From a checkpoint of a small image classifier: 11.6 epochs.
Rows from block 5 of a small image classifier, named by matrix and row number. Rows with one number belong to one neuron. Each number is 128 + 24 x the weight over its row's rms, rounded and kept within 0 to 255. All counts start at 0. Numbers have three digits each. After the name is the row's rms in percent of the matrix's.
Before each neuron's rows are labels from the 100 images, of 14848, where the neuron reaches its highest value: "strongest on" is what is common among them; "colour at peak" is the nearest of a few named colours to the mean colour under the peak. Only what is clearly more common there than usual is listed. The data: photos of arthropod specimens (BIOSCAN-5M). In brackets: how many of the 100.
# fc1: MLP up (model.blocks.5.mlp.fc1.weight, 576x96), inputs 0-95
# fc2: MLP down (model.blocks.5.mlp.fc2.weight, 96x576, transposed), outputs 0-95

strongest on: order Coleoptera (44)
colour at peak: brown (52); black (34)
fc1.493 090:140143146096158125134125145120127089109112148156148141137099111071135072087108088136136094158126095167143115071182138177110153156171132089133113134136145096133124149141132123090136138143146095158105142149123123137134151141141119148099130130140123122127178094153087128129145147146118105141
fc2.493 094:113154125146165123131094123108129155064094145134104137171131126136110129195154153123167153126121158165117140155079131128099157107133105127145169131096108140131108129104097143106151124110140119117127136105161099116123092096126129150179113123105127094160092144087110122087125118116161142115

strongest on: order Hymenoptera (44)
colour at peak: grey (44)
fc1.108 126:117126141119120122128092132160104127101105118133166129066192110148154174134133110144140153149084135158106141182121134158140128131131126134142134156155106130089122114126151165137144094117137144122112128153128133153096119110122140114141134107106081099099113085054125162135161128112102156106
fc2.108 105:106096095132128139131168100116117131168163131130119092150091113138142120103130135110096077125168126124156156116120141131150190142096128132115094126140139084170130121090104154133084152164123139146185147152072119136153145127132134121122124152136128172135106166126100120104122091142100120136

strongest on: order Coleoptera (40)
colour at peak: brown (69); black (25)
fc1.42 080:120097127090106117106134152174097161165145138192133116139126107110122113141102124111150100146123126170130144099128130101144115118129096122191111126156089105134102083152138161111118094131167135088146136135132096096158153099158108112106131148149102104141120137091129165155111130120168144110
fc2.42 091:130179147097135108132138102151149121123147162147144141128109135136116139165097160183131115183126122179113102172139160113081152123113142158133151125142150209178118160141133118129097117114130112122154114111135153131117124121108121139136140174113118126124141126125068094115118107157144132118

strongest on: order Coleoptera (41)
colour at peak: grey (69)
fc1.542 090:155105130136112168112126138139088080156151123151145092133146145142114146124126137140143135147113111152108128086105116114105171114085138114121116158160123140153101146124126130107138099067184093108144105053147093114159119129136128091132130113131154150148133150157081139105141122169149107127
fc2.542 095:111119101121142124135088122118142111179104070133145091143134148117156104080140116125139111125161100143128156127117101093153089120131148200130118105129108108118131147129127121131074165148144106162106126110128157114113133131129126158131124177145203099120133119123138115141161135124079140148

strongest on: order Hymenoptera (48)
colour at peak: grey (71)
fc1.396 120:100120121077157156124132142123122142120125114093167090120176104117101127175127137118155177134128124144135170085157127075126105120123109134162167143110122103127133135112128139105159116110115108101133174110155096124089165138124117139124098096107142102110201130099150132112133142119146158111
fc2.396 097:120149170164127100132131114139091118198083108101141139110132113109133127145123156108145164105145106122143112175094114146123111126086118131117080108150095103140157151134122110142105118157118107113161097194094148140146114122132144157125137172151114139137145079132104161115106119165125116126

strongest on: order Hemiptera (44)
colour at peak: grey (38)
fc1.445 075:105168127192093131156145104108119142097113124106183147180129142123110089122139123142123080122161119121094093072130107085156088127091118114129122088117142149126119124109109097127147148137161113143154148117129088141150119137147117171098140123129120140121136114120170084156147147130120151128
fc2.445 077:099135115099147182114128083173131113139123139105110124079113143129147118110150187106129157210114118124152144150137104129111150087163130144139169162135107144148141150146137153140136085147136151148118088119109127123147106107125138086132120107123113148089124112090138181114137150130120117120

strongest on: order Hemiptera (55)
colour at peak: grey (42)
fc1.233 085:104101099081115140108091123134154153091137141127168135141097175109100143126157097120119103156057097099103113111122086105122126142117108101120104115127151121100137139136127102146160126169149115130105131133131131110114146120136111131144105179099115168153188099096168124145120101111145149130
fc2.233 106:166124092142120101115115159139151117111112160132124116085128115104115129164112160151145157098095121141105112103119122157145188189150112109146082109125166144110106091172141141153158149134098061125105132124137148141126096126108111136119120148134119135142110114117112143165184125133114159105

strongest on: order Hemiptera (29)
colour at peak: grey (48)
fc1.554 112:123125131126113102160110083115153102157134135164101106132076136124084101157110140147096147119154113117165146114124114147145140148133149149123132057161112131178112107116112139155149138157141129145151137086150124149120134143135113146144133144137148119086081129138134044141115117094132146094
fc2.554 113:131100145156164133120137151094109138103148124107184107099161160115183131117125139128167119143129112127107135146127111140170146118161057122107137148119142115092130131115166160119099102145118112144158137091103183085151121139141125163133119098123057151136149116116116128121134142147153120121

strongest on: order Hemiptera (32)
colour at peak: grey (35); brown (25)
fc1.121 073:131137121157134154098136075126122140110112152109183098142092111126146119112141112134109141174130094143140177099153116150110137148094133082127138150144105107101153173111133163137129098137165176136102146096115147111152138114094155118136120097129148147111141108120150186134167090102140158119
fc2.121 088:141109193104163065163149097116096122147128122127122144154116143113096113160089155102105127151123116080135104135093123141148131183160123149089132099131149121145142111099164154101176140117117103127167106091127104114130140124144100163128124135155131140139148134097094126114111115148092119115

strongest on: order Hemiptera (29)
colour at peak: grey (30)
fc1.9 092:105130170132117161102116113118119115132129128122161127137103135117142114120140120116184087084101142175167158169158133119162158126131106170110094100092194168114164176099119108109109138107161162117126129152106134150130141164121090131115107141135123156146148155113137126106130105154124110134
fc2.9 098:135135166061143118138089137136146155149107158132146100119162115160098086126118123125115098111101112136130114129074135159100114103148134099147137084152125117142099193158106127106133145128108127112131131164097184182119127105118123187150098110153130152135144113117132125107151123138127139136

strongest on: order Hemiptera (35)
colour at peak: brown (34)
fc1.434 128:159151089130111089150104127122148104128147086097151129147093106074110153159108143124119113153120115150173153127097059153116150146150155122087137086128092139155114156122101141133148129154138118120150143093162117116144103176121117123126116105106120133104088109138093159088129111145150134126
fc2.434 115:122112136148147140143145120122091173135132150162144097104131172136121088094124112128111138162110118087107111156168136090168139109128101155121142132124145141150150114181128100121144127074135136160157156109111161075100102086103143120144196099119131143137113130160141123135153139152127150139