config = dict(
    image_size=64,
    horizontal_flip=True,
    mlp_ratio=6,
    bias='none',
    dropout=0.1,
    kv_group_size=2,
    patch_size=[4, 4],
    depths=[3, 6, 6],
    beta1=0.95,
    adamw_lr_other_params=0.0018,
    lr_schedule='cosine',
)
Rows from block 8 of a small image classifier, named by matrix and row number. Rows with one number belong to one neuron. Each number is 500 + 40 x the weight over its row's rms, rounded and kept within 0 to 999. All counts start at 0. Numbers have three digits each. After the name is the row's rms in percent of the matrix's.
After each neuron's rows are labels from the 100 images, of 14848, where the neuron reaches its highest value: "top examples" is what is common among them; "colour at peak" is the nearest of a few named colours to the mean colour under the peak. Only what is clearly more common there than usual is listed. The data: photos of arthropod specimens (BIOSCAN-5M). In brackets: how many of the 100, against the usual share in percent.
# fc1: MLP up (model.blocks.8.mlp.fc1.weight, 576x96), inputs 0-95
# fc2: MLP down (model.blocks.8.mlp.fc2.weight, 96x576, transposed), outputs 0-95

fc1.299 105:516513470487509539503531523548588459492546510484507445500499511479614526601547464500495474503494549508523564484481456528470589504463420530470554524448508501489535516502467478522452410492478479604550420480430451529525485510458505495497481513466450492502459496494430446513524420503475504505
fc2.299 119:457513514501513564545548400522501560446535577492421480512452562551490555481493573511466540551487488500455428546508435490491513483484524484453552490487474514449483509440475506426466543539432428512450485477464463505479484504525512451576520528538406506526540459474460509517517449487481539538
top examples: order Diptera (65 vs 30.7)
colour at peak: grey (35 vs 8.9)

fc1.441 093:503475458545424499533579512527536524622491468504470485492488513502527538565446523479506518513545517531519460465467479483542415507460498461563491524547574468494471478532483405480437480511530518483461442491457504530482482529546490479447444584500563441526548518488548418562523545489514463485
fc2.441 098:498471544485459473522454511507438506420467552454535497539546490531510512433528532477473478547458524544516615526465419514477586542532495502588533502479464535565481458465477556548500493515526540538479512533473449479462537497479512516517549431509503508532448558414547523431537470437497517535
top examples: order Hymenoptera (47 vs 20.4)
colour at peak: grey (42 vs 8.9)

fc1.10 075:479483492533477519492519472509454465518530560489433495427522492494451446522573494557489433580472494409545529540471510480526421411509511503506488552523473558498466537472481522526580468484418525498490424505524492473546527508567506385507540517466500575518560484491515470523525551459488514515
fc2.10 082:509524537486450484469444553534498524547475545422502497525531567437530498514553492535431521454538546560520503520453458465463579509513549482500454538524425475481463485552430500518475489477516481476492499628394535518475547449491572510501498505523437506580451466468495478492494530499526534465
top examples: order Hymenoptera (43 vs 20.4)
colour at peak: grey (56 vs 8.9); brown (32 vs 2.6)

fc1.36 106:493488483442444472561526451533505539528524504462515494510502443563451493499521567487473546417527595471564538489529591567552451470524447468457462517520556505517559468532490521540538466478477482508524578503490533487447534454500559464448507511486468521426423530423506525519480545449484507532
fc2.36 106:485458522446530526514536582506467518465467393516556500468517483527534473486528525483515372530476512518560550461469492519549497460467474425567442479525516521512569569502472533389494549567503498509503515496500507498467430544473517459506520469528514475564512485557548545543507474479535436513
top examples: order Diptera (78 vs 30.7)
colour at peak: brown (55 vs 2.6); grey (33 vs 8.9)

fc1.543 090:459519541524532499553505505500496558532515507459597481500449502480459450479563506557458443484459514446519423527517467483425404482448468487517505447531507523505463452516568497542568498442483525481559512494401487513492539388441551485502490441466521493523476490563497510471550464450521502506
fc2.543 097:524557506461507408484475488532546438559443507520425481517537512494475537460544523528487519521529521556567473510500513475556537529430519493511474469405496519531605486566469551505534444500584494557500465485561473459510432508525445480506508461532534466384499464474500477526524487527536511468
top examples: order Hemiptera (28 vs 11.3)
colour at peak: grey (45 vs 8.9); brown (33 vs 2.6)

fc1.443 108:495515508445560473497555524500533481527477482562486543484556444496412512504504536498470512551437466497448472516390501517527545537463494487484518427492461477486457484495486484441500589482390522556592488472522482480483508498561520477540486522528583521431478495435479546449530540571477502505
fc2.443 102:524503447551478518500450534470474546559524474493558503536439503523482466468510474480497456437428496498477511532587504489526477616499498473492446545507474515416487548506528598478476483418588466389511577438510484512519519490462445492499521537498513565508497520518497534541462519548468488482
top examples: order Hymenoptera (41 vs 20.4)
colour at peak: grey (28 vs 8.9)

fc1.43 099:605538551460462477499527538483492477529476482457533502497515477534387503522529552480485457583577509497473561494475403529436443471520509491502499553456526510554532469435465429532471468431533496494506520481493509494479495507456496497514483555490481515474485418515417506462528563582536527544
fc2.43 108:477520442534529529458449487536482444474496496481509488560550493469500494457545501487472491463470477506435506464469499477423617470511443485502525488568507490489478498501573465543469521539423406464421472466509543568515589496527548461526491518529492436550500471513543469472586521509465475422
top examples: order Diptera (79 vs 30.7)
colour at peak: grey (69 vs 8.9)

fc1.121 089:527517480475458530525492574479495503529508533521507560491505538510498479484486474474506573466474520497482429393539471584495486523505454462490450500491536530482496532576497385529446469451431495477426497583437499517462519535446491470565460543491427511481505470544527477492469446483552512590
fc2.121 090:510466588479482455548517540376475453475470507428526519444459476508481478518493454532539490467439466523511520457440502452565529535507542480534486436539485505471496446545508543464441508531423489550439497532504463519514505506504493523536571520514505580482450524472537485462526378488504501565
top examples: order Hymenoptera (43 vs 20.4)
colour at peak: grey (80 vs 8.9)

fc1.59 073:474487485578505441480462493514536494475450601544543508477487449529486402492465490539444459546490518454504506485486523475545446504490502519454471461519471465515480547460481480548431446482463530471543515541482561492439557524456480457544499504456523458586495450412506489598524471543462520572
fc2.59 087:538541546484493559373457477443521556489516514445463495476456450468545527484514431480499523516464475511509464457393502571500615525526530548505526416438497475517528503516468496566494524518500479501444530506483543519495484493519487549531514470469449559502555512506520495423534487420512455524
top examples: order Hemiptera (34 vs 11.3)
colour at peak: grey (35 vs 8.9)

fc1.509 097:572478572529438507485540456492531493561425507546454488483421491541476578485472549499510478479457495550561500447472532565575459486482475477601580526527545491582505479505443446499546459528490525506492506485440476565452467531537460473499544492482531489488544535520483539470461540546506491560
fc2.509 098:524428537494390395555520474436504566508505505529543526494477483558458452507514496502477482525425504551478464495510490571478530539516420537464455479490523476499534488488558515483469470528480436539466508498475529573508479455493550485517451516507497526486492494448572552529601539412560481494
top examples: order Coleoptera (60 vs 16.8)
colour at peak: grey (36 vs 8.9)

fc1.451 129:509496484589466451581538524519493487583549511507515460538419456442466542536525490544512491441479526385490521513431481519501505481445466488499513512523497522448521511468445537439598380540500480553501486506466447504451491567478479475491483468525506515486483464487508433474489534521468543447
fc2.451 129:542534463508492526439517537479405474457433531527462520537504543592552500515529453515528546512575505493486499486521462509498476457492492556449557502514478444461506503516492510494434560441397509488548445411483502511516560483512553484493541490535468590508479458440526570470479512588489506517
top examples: order Hymenoptera (41 vs 20.4)
colour at peak: grey (38 vs 8.9); brown (27 vs 2.6)

fc1.290 099:482464508492532512541528464471516623547512600535505510478497495577494564499474551513466574458523504509499504570504562486558455528480426491511476598526521448500478497510479485521512487447540493428434543531483493485491511542560564466490462492555441521532547481419505533497512567557497502531
fc2.290 100:455448556473450495530490547500518488477523531433490516498529489510530466505580483456490401528442474479419608478528429518509556468503488531549509399510515525494432427527464469450477529516517571500512503505543522581485476482511503550532471569464480538466517538522478517577510461548497492543
top examples: order Diptera (65 vs 30.7)
colour at peak: grey (56 vs 8.9); brown (34 vs 2.6)

fc1.236 122:468479515483416480515611525545471446497559437496469559430557435488581518512496530491448539541500511483484618515496390532494431483491516455479461428528459470456463553508535466537475479536518462510523550538518475462439465506501525461576494536504524502513471499476503489525518486497512461516
fc2.236 115:522514464507563541490538495521517533492490627497469486550544591529470518518444512549544476514451414445456517529546484550509529475575532484515437565479531468474470460412422452526493476476500453477500448520520599478507483594479477480500498469495519454539528480476493505533536483501452463496
top examples: order Hymenoptera (58 vs 20.4)
colour at peak: grey (66 vs 8.9)

fc1.541 086:534511481480407549536513507498539477505481562592459486510529434473477476478417503474448539552482542483513557510368540509530461492473519501437490538504482511478492502521505547524485476480574478538502429523449570486468478465534540492458472583561489468517493586467476470473501557526486480569
fc2.541 091:500477542536455422467458531461507464543518452542541536519471496479501547514510495570520505468476430529461486498495482449518453554538469521536527508541516541484501492535488541563478592479535551505458485476583471503560519459448477481533576418447411494511484397511532486494494464495561461415
top examples: order Hymenoptera (47 vs 20.4)
colour at peak: grey (57 vs 8.9)

fc1.265 113:502509533538572506429443525424446463559486516531614484537484479468502533497480470524519497489487504534482510483547528487487521516487496443493418514504451458460498575479498551471540484508474505424531407515515537473392518577510416515535470465530462498474592470510479474523512520562515547506
fc2.265 089:496507507458485555463468541529512527462458491559586555467457483506521602465514580513459473483544502427483457498545446549497566472477515491443447507417476499502511530455440497430476570488520488484482476519530472540460515547452442576528443526542468500552461542470529492525427500450452522500
top examples: order Coleoptera (51 vs 16.8); family Coccinellidae (29 vs 1.2)
colour at peak: grey (32 vs 8.9)

fc1.99 073:558494474497439516460498506540489476448556492527544460498439515536477486529460546471585505502468522496478598503481514522513437483461430430462555558597550485567500521515419479490430504494496460481517491494513495478460454564530499560535456470400530499494565502510544486578493451520491529518
fc2.99 076:507616512543451536445534514475507514590482512433469515490490457436520466524490479511500593470524474522449448527454536524447442484414437560569513530560471574535564462511462514510544527455520515485505494485451514527513517452489478479481487440487469535513556585529488530485501438546483509473
top examples: order Coleoptera (86 vs 16.8)
colour at peak: grey (66 vs 8.9)

fc1.485 124:556473478559512590486517569465495521528572446528457591443490410495483484475484526498441556524466485465491518495535487531572527579550536526503518453452473510505452516535496493514577475462478445510445446451490531467501535519498461521493449471491442475474531473461437498441599510532546505474
fc2.485 132:447520541492449459546452448493492567525484556492519479519486503506545462534471483492468461443497468519487440414480541537524449535420516524554545476582531513451517469518510529543537522504463519480506460585507445524496384545443475498444458445501515534505457467504431562524542511565495447538
top examples: order Lepidoptera (29 vs 7.3)
colour at peak: grey (67 vs 8.9); brown (25 vs 2.6)

fc1.246 092:444517510461582425484562450519371441469502487512518456502476507468527511564463504535505492517422441523548511494495494455557429541471529457455537483483460485455538508536511550512433458464555503523435471454466506559544500498511523536511494479431511434513495527498422548457528466547528533480
fc2.246 089:571459529485495447493429514517496480491490469572461464499472483546531517472569505490496387556542498497518559466547466425483471563539508450526495401476487523438493453462556552455505495456531526548462521428442493494546452449513551441477511472487516481506516509481465557499538448415490466501
top examples: order Coleoptera (68 vs 16.8); family Coccinellidae (27 vs 1.2)
colour at peak: grey (52 vs 8.9)

fc1.235 072:489455531556502555484476498458534490560415513446457513547486556460488527488492482592546482476405488550425494517465542572425558485462444459423539531495544490473487534529524557459513495512490479465472523456512474592509533482519511551466519471542488510512508497538460439510516466538479557416
fc2.235 078:508462423456498447536550471486506514450502578554510493515469558493504494572483534443550550573495476532510504528518449398537490564502443536488501499515564506504471461490460422570469440492506468516574487494500502474456487535499459450480463522482572437537515423426500491446485543541530529533
top examples: order Diptera (61 vs 30.7)
colour at peak: grey (40 vs 8.9)

fc1.560 108:529545504556503541556507539514487464459463515524496533492509453482483476497549560487455510457442503451513474524522486516501470532537454512478485486579448542535463509476502516441583504510479483547470566540464465515482471520461434449461596577425399596479498515482481559555485478430516527552
fc2.560 110:501443495447487516554404522495461511479523491520478525490500538559545501438529462498430488415566495516516494519511525538504542499538490527508516583478469500478569501451546440528549461537503595520446513532455431469504528455508520508385530522534545488432547524440502480463564554489506449495
top examples: order Diptera (73 vs 30.7)
colour at peak: brown (69 vs 2.6)

fc1.190 112:497472509549465459543486507480524526506536482522598533499484550511475484444547466512464425488467492497508536455565488512518453460437511531503569487545517543507441517519538486544490473464533509462504488502434481552575492475488413493390486590481477465531532505568486491571605479485448554486
fc2.190 113:499508578414541562541539500512503478516479548516501510557479478472471458491513690493505497482473516493565457573443497474489568494496453465548503471470516499515518517485480487506500519508527450524414468538501501449490482487524592503488481419505521514492507526432462509505563464507441486548
top examples: order Hemiptera (42 vs 11.3)
colour at peak: grey (59 vs 8.9)

fc1.510 118:493566478488477529531472558491505546578415528556489493467494507509490515487502548493550407482517533487514490426439586520506466595502477490493492555525433623537467458555489507513532486515462518537483500531473495463438540473544537490474427448495557489502504420469517520504446515543493558487
fc2.510 122:562443488490545505436547449457572510465468501473430534526514541464454563454545503438479590499501469455482532554555556473473465512520526500541478403487541515534517511484484520458389547518494479557491451530529509481538508564454497507541481467500493475482452488492482549423566420500483508500
top examples: order Lepidoptera (35 vs 7.3)
colour at peak: grey (25 vs 8.9)

fc1.32 107:518523523524510540483519416506510475480452477537519552494560469416536549488496544458439455491503460494570416499540461566467510445465432544467544508526438508537425495512431433505505459535458484531496525471415483509455502481487482577530520581483480426483507470540480502584483536487484463489
fc2.32 105:512511487503551528477512484531502507461529503491482552503486535485580460543447386521558494483497515490532431508518551408461531556477461501493525604493464538513468522419537506522550390447430473482399518498511480501561516464455535545525549501491495506496482513508496513508414510436518513501
top examples: class Arachnida (43 vs 4); order Trombidiformes (31 vs 1.5)
colour at peak: white (61 vs 30.5)

fc1.454 122:491549529498534462464508550425504403522524490436471404469503488470535483506524561518488543487555514520545488466448522472498493492533535502520445526490524445497536465466563460508458473563477495483476518433408603463476458510509485501449472499545504526484515485454517436494590578423474462463
fc2.454 111:465526459489448496487486534520522514496486527502563487460533464511470475515561501600542424554474524609500560534517450511510583546500542455523541546452542554534469439422489421501537495548503476535514508509498416486495538521502524516524536528482528501540552490433437443417505456505512511535
top examples: order Diptera (73 vs 30.7)
colour at peak: grey (39 vs 8.9)

fc1.263 073:510445514506524427502493509494488543537527532529472530468432528478534469522532518493592444519594510538541468516481461588475404489525456483530492524551521472486513554516520428517509434556480440583580498443459453500504494511552498463482454529466556482481567451474484490516540437472482541543
fc2.263 084:472541521538498566530476522505474476553424480472563492491504495522558541458453458560507454436548437632474472469508468498540463544479533499500534531559479621485510597499551521548482521494486489495469565562469506516523464526493535480507511482526504519458489546514556518493472438558505439476
top examples: order Lepidoptera (43 vs 7.3)
colour at peak: brown (57 vs 2.6); black (26 vs 0.3)

fc1.221 097:535488474381568559487473485512507561500494482527489519447536562443532499493519534530513514498459432543503548425548551515410441492406463473557503507512541496492399478461499402497518543469504507515522594522525501456517520478477527504498555508494519470497555479484506522486518413491530517483
fc2.221 098:530452459538520557490529552500505476567446470520481512590522534543511491547527464468521549447501449436553520527503551500505495449486501564556528523541476542557391469399500502453549484418564469514454488505468511504589503468476552500520517435497524534501489512506589518521466522541514524516
top examples: class Arachnida (27 vs 4)
colour at peak: brown (25 vs 2.6)

fc1.450 086:504485463489461505493471454487539508526519502549500504478475443514486482516397485473530563493492419523470568530514520454516533534545455549430576547540532467536491482536466431440457481486523533458460437503432529470543619513478462590539603502521500495481500497526517519559475484473521526542
fc2.450 087:515491463525532456460459502562562490447544506549549439486473457445471540506526531511420516576481527445468501518471530532460466484496456489567527614472520482515507529475487533513403578449603533455513518452520525519571457477476500485497512490432517539538480461464489483473571486445522496490
top examples: order Hemiptera (34 vs 11.3)
colour at peak: grey (37 vs 8.9); brown (26 vs 2.6)

fc1.493 090:537496455522499556452447524485462448440524490504488494480529509490516436476489502537451496459526489563511599543497549542518451543443445496410495550519510496505526521453440496536445514553446534484436505437444477473510525529497437580553441480492499512517593585473541457482502537564520466500
fc2.493 093:516587443581464454459526527452508520528484538482538526502458587512522452506517587514559478522555526469459482493477533541500543493450470465477473582474514501520498478466471462532465533481453443511513466496500484437579569475490524544427419521484522500444477493454436520479481538468433586511
top examples: order Lepidoptera (35 vs 7.3)
colour at peak: grey (84 vs 8.9)

fc1.347 079:525587516545539391499434475488536492450466544496524439477416487485515477541519535517519473520494433490511509512553497505537514494444513487532488499529508555503508479487508498551545448449463541539434543399462467478389529532594452486494543546498533523479538475477441493493528464509499537574
fc2.347 086:498434470438501474479518501444490522559447369488520469533499492499495422499475491452559488530471499417605516467476572504504461581604548467558540434463535534496472511528434483481503477462560484514517516476506521497557520490497512500491553485464482517489598504516513540492519534533525477504
top examples: order Hymenoptera (48 vs 20.4)
colour at peak: white (68 vs 30.5)

fc1.151 101:476494497461470446551443484559497487518475531483528486540535482550461468536535532528459473475446524568501481575533552452524468493553484512486587528570576458524423507510496449456521448603508428454515495489443542552488534451502537465496471504531471468507582519445513491577517440537506482474
fc2.151 112:520528468550485523487467518506502473524505482508450496511484485457481516454567532483614499524441497508456407540481537571480546495509503545434487437504478533555518574497545422586551449476486494441518455544502549499458480526498444463540481506431452497465546497493444578533469532430548498479
top examples: order Lepidoptera (73 vs 7.3)
colour at peak: brown (48 vs 2.6); grey (42 vs 8.9)

fc1.7 090:485478482450447473477463530426495471501480555504569428560507512560539486535494506485498461464485493512456500460487468563485477538504417491544543493455550609514470458544431481532554491410482512525509496445513504511466512530482492552447535574534538500422427526524531539541511459518576509555
fc2.7 092:508459541487521461509582550536519522456469464506498459482427446470468526521473525475476528553603497473523509440453498527546478479421515448559499490546485540443516462571463461446412439514482554471544557461439511540457554506499520490495460560461478465479573474510469477452546443519511499531
top examples: order Diptera (72 vs 30.7)
colour at peak: grey (46 vs 8.9); brown (34 vs 2.6)

fc1.40 109:466514525485416469516524485527446464510497579504511488468427514568552512488526580476512525482533519568489568522450518470502502503483568556506498470567421461489512529552507523574500490496454502515515494448495483554547495507429422569451460592496492508554534518524523394525518476507544535529
fc2.40 110:535457511579473516418504435537536510515508449479525556496533499488451456421522515451519511493490451523579541470510473498457499513450490526396489577535558468469509533493484509544545550499437490480455460452554571481499506537496504531530481461493498571533502554451458503498472523376527458466
top examples: family Limoniidae (25 vs 1.3)
colour at peak: grey (46 vs 8.9)

fc1.267 098:523510504481551461430452514509494524473521568534542447506476447530483494486523492488486503481478497516483524464460450526519515520557475456430564561479404430460501516454528496518598453527460552451511500502552536531494483464508516526495496468518460515504499408594478478558471534509479647495
fc2.267 104:520446504433459433550543571565566549539482460503614495550458497511516514491487440551482474478467475486469554487439485424495482438579516519497454514482468541544457536466510466534373532524495604488505487495472506478507520493470491523514479513511488572538480473505494470550526514513519504445
top examples: order Lepidoptera (34 vs 7.3)
colour at peak: black (30 vs 0.3)

fc1.16 091:463492492555541546463518493486477521521555522509488471511507498447580405459431449489503506558517532471582485511574548502473512514498517497494468496508499520534486575534475535513419400534465474457575432535409472509569502501452446523531470495525527516471546428440457466513440520498530503515
fc2.16 082:518548438421480524526504525491483562444540511469428489484467481556512477479464539504474488457513488495448466540478497456474504590410440530585489529428514534440501491481478440509520549452494453562491543506504492509547436500432515545570478489561495398463502524486488512542529542517452447511
top examples: order Hymenoptera (53 vs 20.4)
colour at peak: grey (75 vs 8.9)