From a checkpoint of a small image classifier: 8800 steps.
Rows from block 7, named by matrix and row number. Rows with one number belong to one attention dimension. Each number is 128 + 24 x the weight over the matrix's rms, rounded and kept within 0 to 255. All counts start at 0. Numbers have three digits each.
# v: window attention value (model.blocks.7.attn.v.weight, 96x96), inputs 48-95
# proj: window attention output (model.blocks.7.attn.proj.weight, 96x96, transposed), outputs 48-95
v.0:084068165118075154144104121120098181161131137148131111104134105123140143113121138149147111129144141143139102165105115140138082171175155102114144
proj.0:117183115126159132129119128111134109085183115110117065069164170174140144166108110112096111135092162098143157118157138151118105129120127140090150
v.1:094113048166122129154135078108103119142162137136147121163160109132142100111134136123101114112141104109124118108119161100161129114107127126120055
proj.1:111158148119153121109102148120128143150165109111126144119092140153104142147160124138139105114138123138130148097137094174068109112144109141134155
v.2:164167132139139100131131151174109135088086115130141112132126110128124136122138152140148161154131158125121115118123140140139174134129141148116157
proj.2:139119192095112167139119099136124147155109131122128132147151118116141116090146146137126095102121132129099139086131111130113096130102147112143123
v.3:079104169134123144165139137104135110122148133131134142123144164107122118121176109098102119149141202166096100151143166108151146110111126115157172
proj.3:163148132141113136123104124144121145132116101099126134116126103090139096128096104104179165108156119109132168095144085115070114172136115140131158
v.4:139149110112140149153119135102195093183096133122157102114133129124182135163137124117145155133140069175075098120107088120169137118109130159126125
proj.4:111096114087095134103135114113088165104143158123127152105125151086153084148137157108162138140112125096107109109112125117132156127095143150109141
v.5:086143136138126085112126142156159120114128152123151116142128140142113106111164099130147128144111129160121183118145147113157123115117090126152170
proj.5:163131147127146142121099110146138150111122109131115127123117092106111089168099139106185123126163090143162153114117115134164176133158116107156122
v.6:129165131127099159130128090140148141104092096122141093143123124129149148117111122144146123070082120139171149097083161143090143144171090160143127
proj.6:136123151141133093113108140159108105083115114120126099111131130132112123158133144117109130147141085130131161139077160147144150122132179084157102
v.7:094122134139101142102118144128136111134143101122124144087111153143104116148123129197113132128130133131094153142120120151168133066133119110149098
proj.7:152154125140124124120120141112107150123122103158134134156107138087141162151152137141106168116151135118138082160114114105129090149122137128144143
v.8:128178127120167143128125154143120105117110129130148139111133099113151129128160092111143167089100151154144144120104157122099121114090150140153125
proj.8:136081122157131108125100130120097137110141122134154108179132094113144112142108165081133131117100104153143107129121084096152154149117092119163129
v.9:111111129104128120086141158094115121150120129130120116126125123156082142154108125144089127129160146159086133186125094136115122182128088123146093
proj.9:122131117132115161155161147081147162114096140129119122128169119138124125185092068158118151143086119094119120136143109095150137114136098137119146
v.10:114107176108137134166122118134133129135103083149133137111089114123128115129115099135147158153119133127129110125148127119146127116162167107138104
proj.10:120157118107123127146120116130121142149134133116131141130133120140121128088140138096142105104096122131168110101172129153125106113094142133120143
v.11:149135111103110152079108134123143090115137149148091133111105108118116128114117129148108134094145116097111109136107153083139176083129156162119112
proj.11:124110126123135114146118124118126150118088125127188102160126151129118111157127101154098154145129141128124079121148136117091134151128096101167101
v.12:145150118109123129160127110140122180127120107115116129118136128159063147153152135120071117160144132134202129165135104099115164114139149109139168
proj.12:100142145115131138150093092091158090108143122140185115137166132126126174125078164149136149150108132129153127098110103139147141182098093138107079
v.13:136146164106160106119185113126108126100118118157144114159130139122084103164117150146133155149072136071148173108134097106124117108131146131147163
proj.13:133114125156135188131123111124115123099156117138113149176105113144118139072180107112135148145134143161118111161088127158133138113120118113089121
v.14:129139136074128123134148141128148150162159127151079114137138119116104115134100136117172104098129119161075142125161117098152189148115115157125138
proj.14:129144139165138133145118137120098161133122087143154170139130104117138135142126089163140128112146120114135103093121143125101096142099117132138100
v.15:136138152113105126153188118198120140135145147147125155147093134137125076103138145122118136146116089122116170125120085138153122154176108111104128
proj.15:090101156112180131156141119112110141099123109073125094096154123140107129142117127117161128125146094157136104132153139165161126124151142130145099
v.16:137101136162167206116103121130164103133138147162167145114159119138141118137130175156125103094161164122102117156121138159147129112099168174163115
proj.16:142118097110159131153188145138118124105142188111123145122115121176129134091122094147155135130102140137139116115141104085086129115171138110093096
v.17:115156147121131121132072114124119109113120148098177131105131153109117134082131162089157135089101119113171105110115106112103114147167114102117106
proj.17:137118114126134105155128113163094098125148115120099145096126131143153121123127107127131133126116102113150166141070146139119081164144120120136179
v.18:069142153143173081163121137163136147161103098123100092138119125101150125104100110147082159129141168111123080096148109134146111084099122144123136
proj.18:130146125129158189112122116089150151126139115175111144135138121105089138203129120146165120086125143143127128134158107126097149127116136123065107
v.19:131128132120132076122118063141129095149063169087121117189121136131117136121148155129117128132185133155149139081123093189126145142144101138105162
proj.19:100072125131094172089168140140123111108111133139129136153119137155109097197142121106156131097157140084084155106135114112160120159114140135131138
v.20:172125161117151163162135109130101129147126106125123137094157110138138101102141103125104118136101151134143108200119124130143139117113127147139156
proj.20:142107089124125155146145121098146117129128128086110121130145150115176138139086139145192152141114104125112135107182115144074140100142094106101130
v.21:142152140112074099124137143131088137130135115136131139084089124138125103133119102090170138131127133153114103178148128077124124124148152072143101
proj.21:125130133175113139158107105131147104149137122104110148123163151095154135146102147120094105120140154099125125162130173163111126113110092152153154
v.22:103118129156120134158116147120113105133136158119097122142096121121136118106172139159136129097111097087123114115107142101148140121122128090129134
proj.22:109104126124148131141093111115133104112128126140159130094134126141112119148131139104131122147162101108165124134132118144123110162174124087110140
v.23:131113125136125102144135103124099126128118150111110156159130129119097110111128109098111084137141133100108070100133113164149157124133143142099192
proj.23:127094146103106139160114186132137112140120132058143120115141131130101113120133078138151126130157128136130143103167136115128150138118125173169105
v.24:130135156131132161096131153107137115097121165151159117113123137145121121127103150135150145161089112111107122127139124154059103162139098135081114
proj.24:144121125103117109159099134150123131127127099091115117110105105119123100100148136130133131145097108150125152151107116112164100102145113130133131
v.25:156083152108101123083138113161121124150145144145166124139134143163125133150144141094157089121130119110129144150100111109139122196150157134123179
proj.25:116109107169165129136173165121072131097120141153117090143090159154126125142107094094116103123127112129114151112142145116136126118137135146129107
v.26:148136128150127144129107115159141093108122150138125168168099141123149132156144116121140141122120137146110130111146121098106127122096112104104114
proj.26:128136175109109074122150136121127119160110145173097163119099114134107127146140130093126147111133143111123109164128097125138141129111160103170117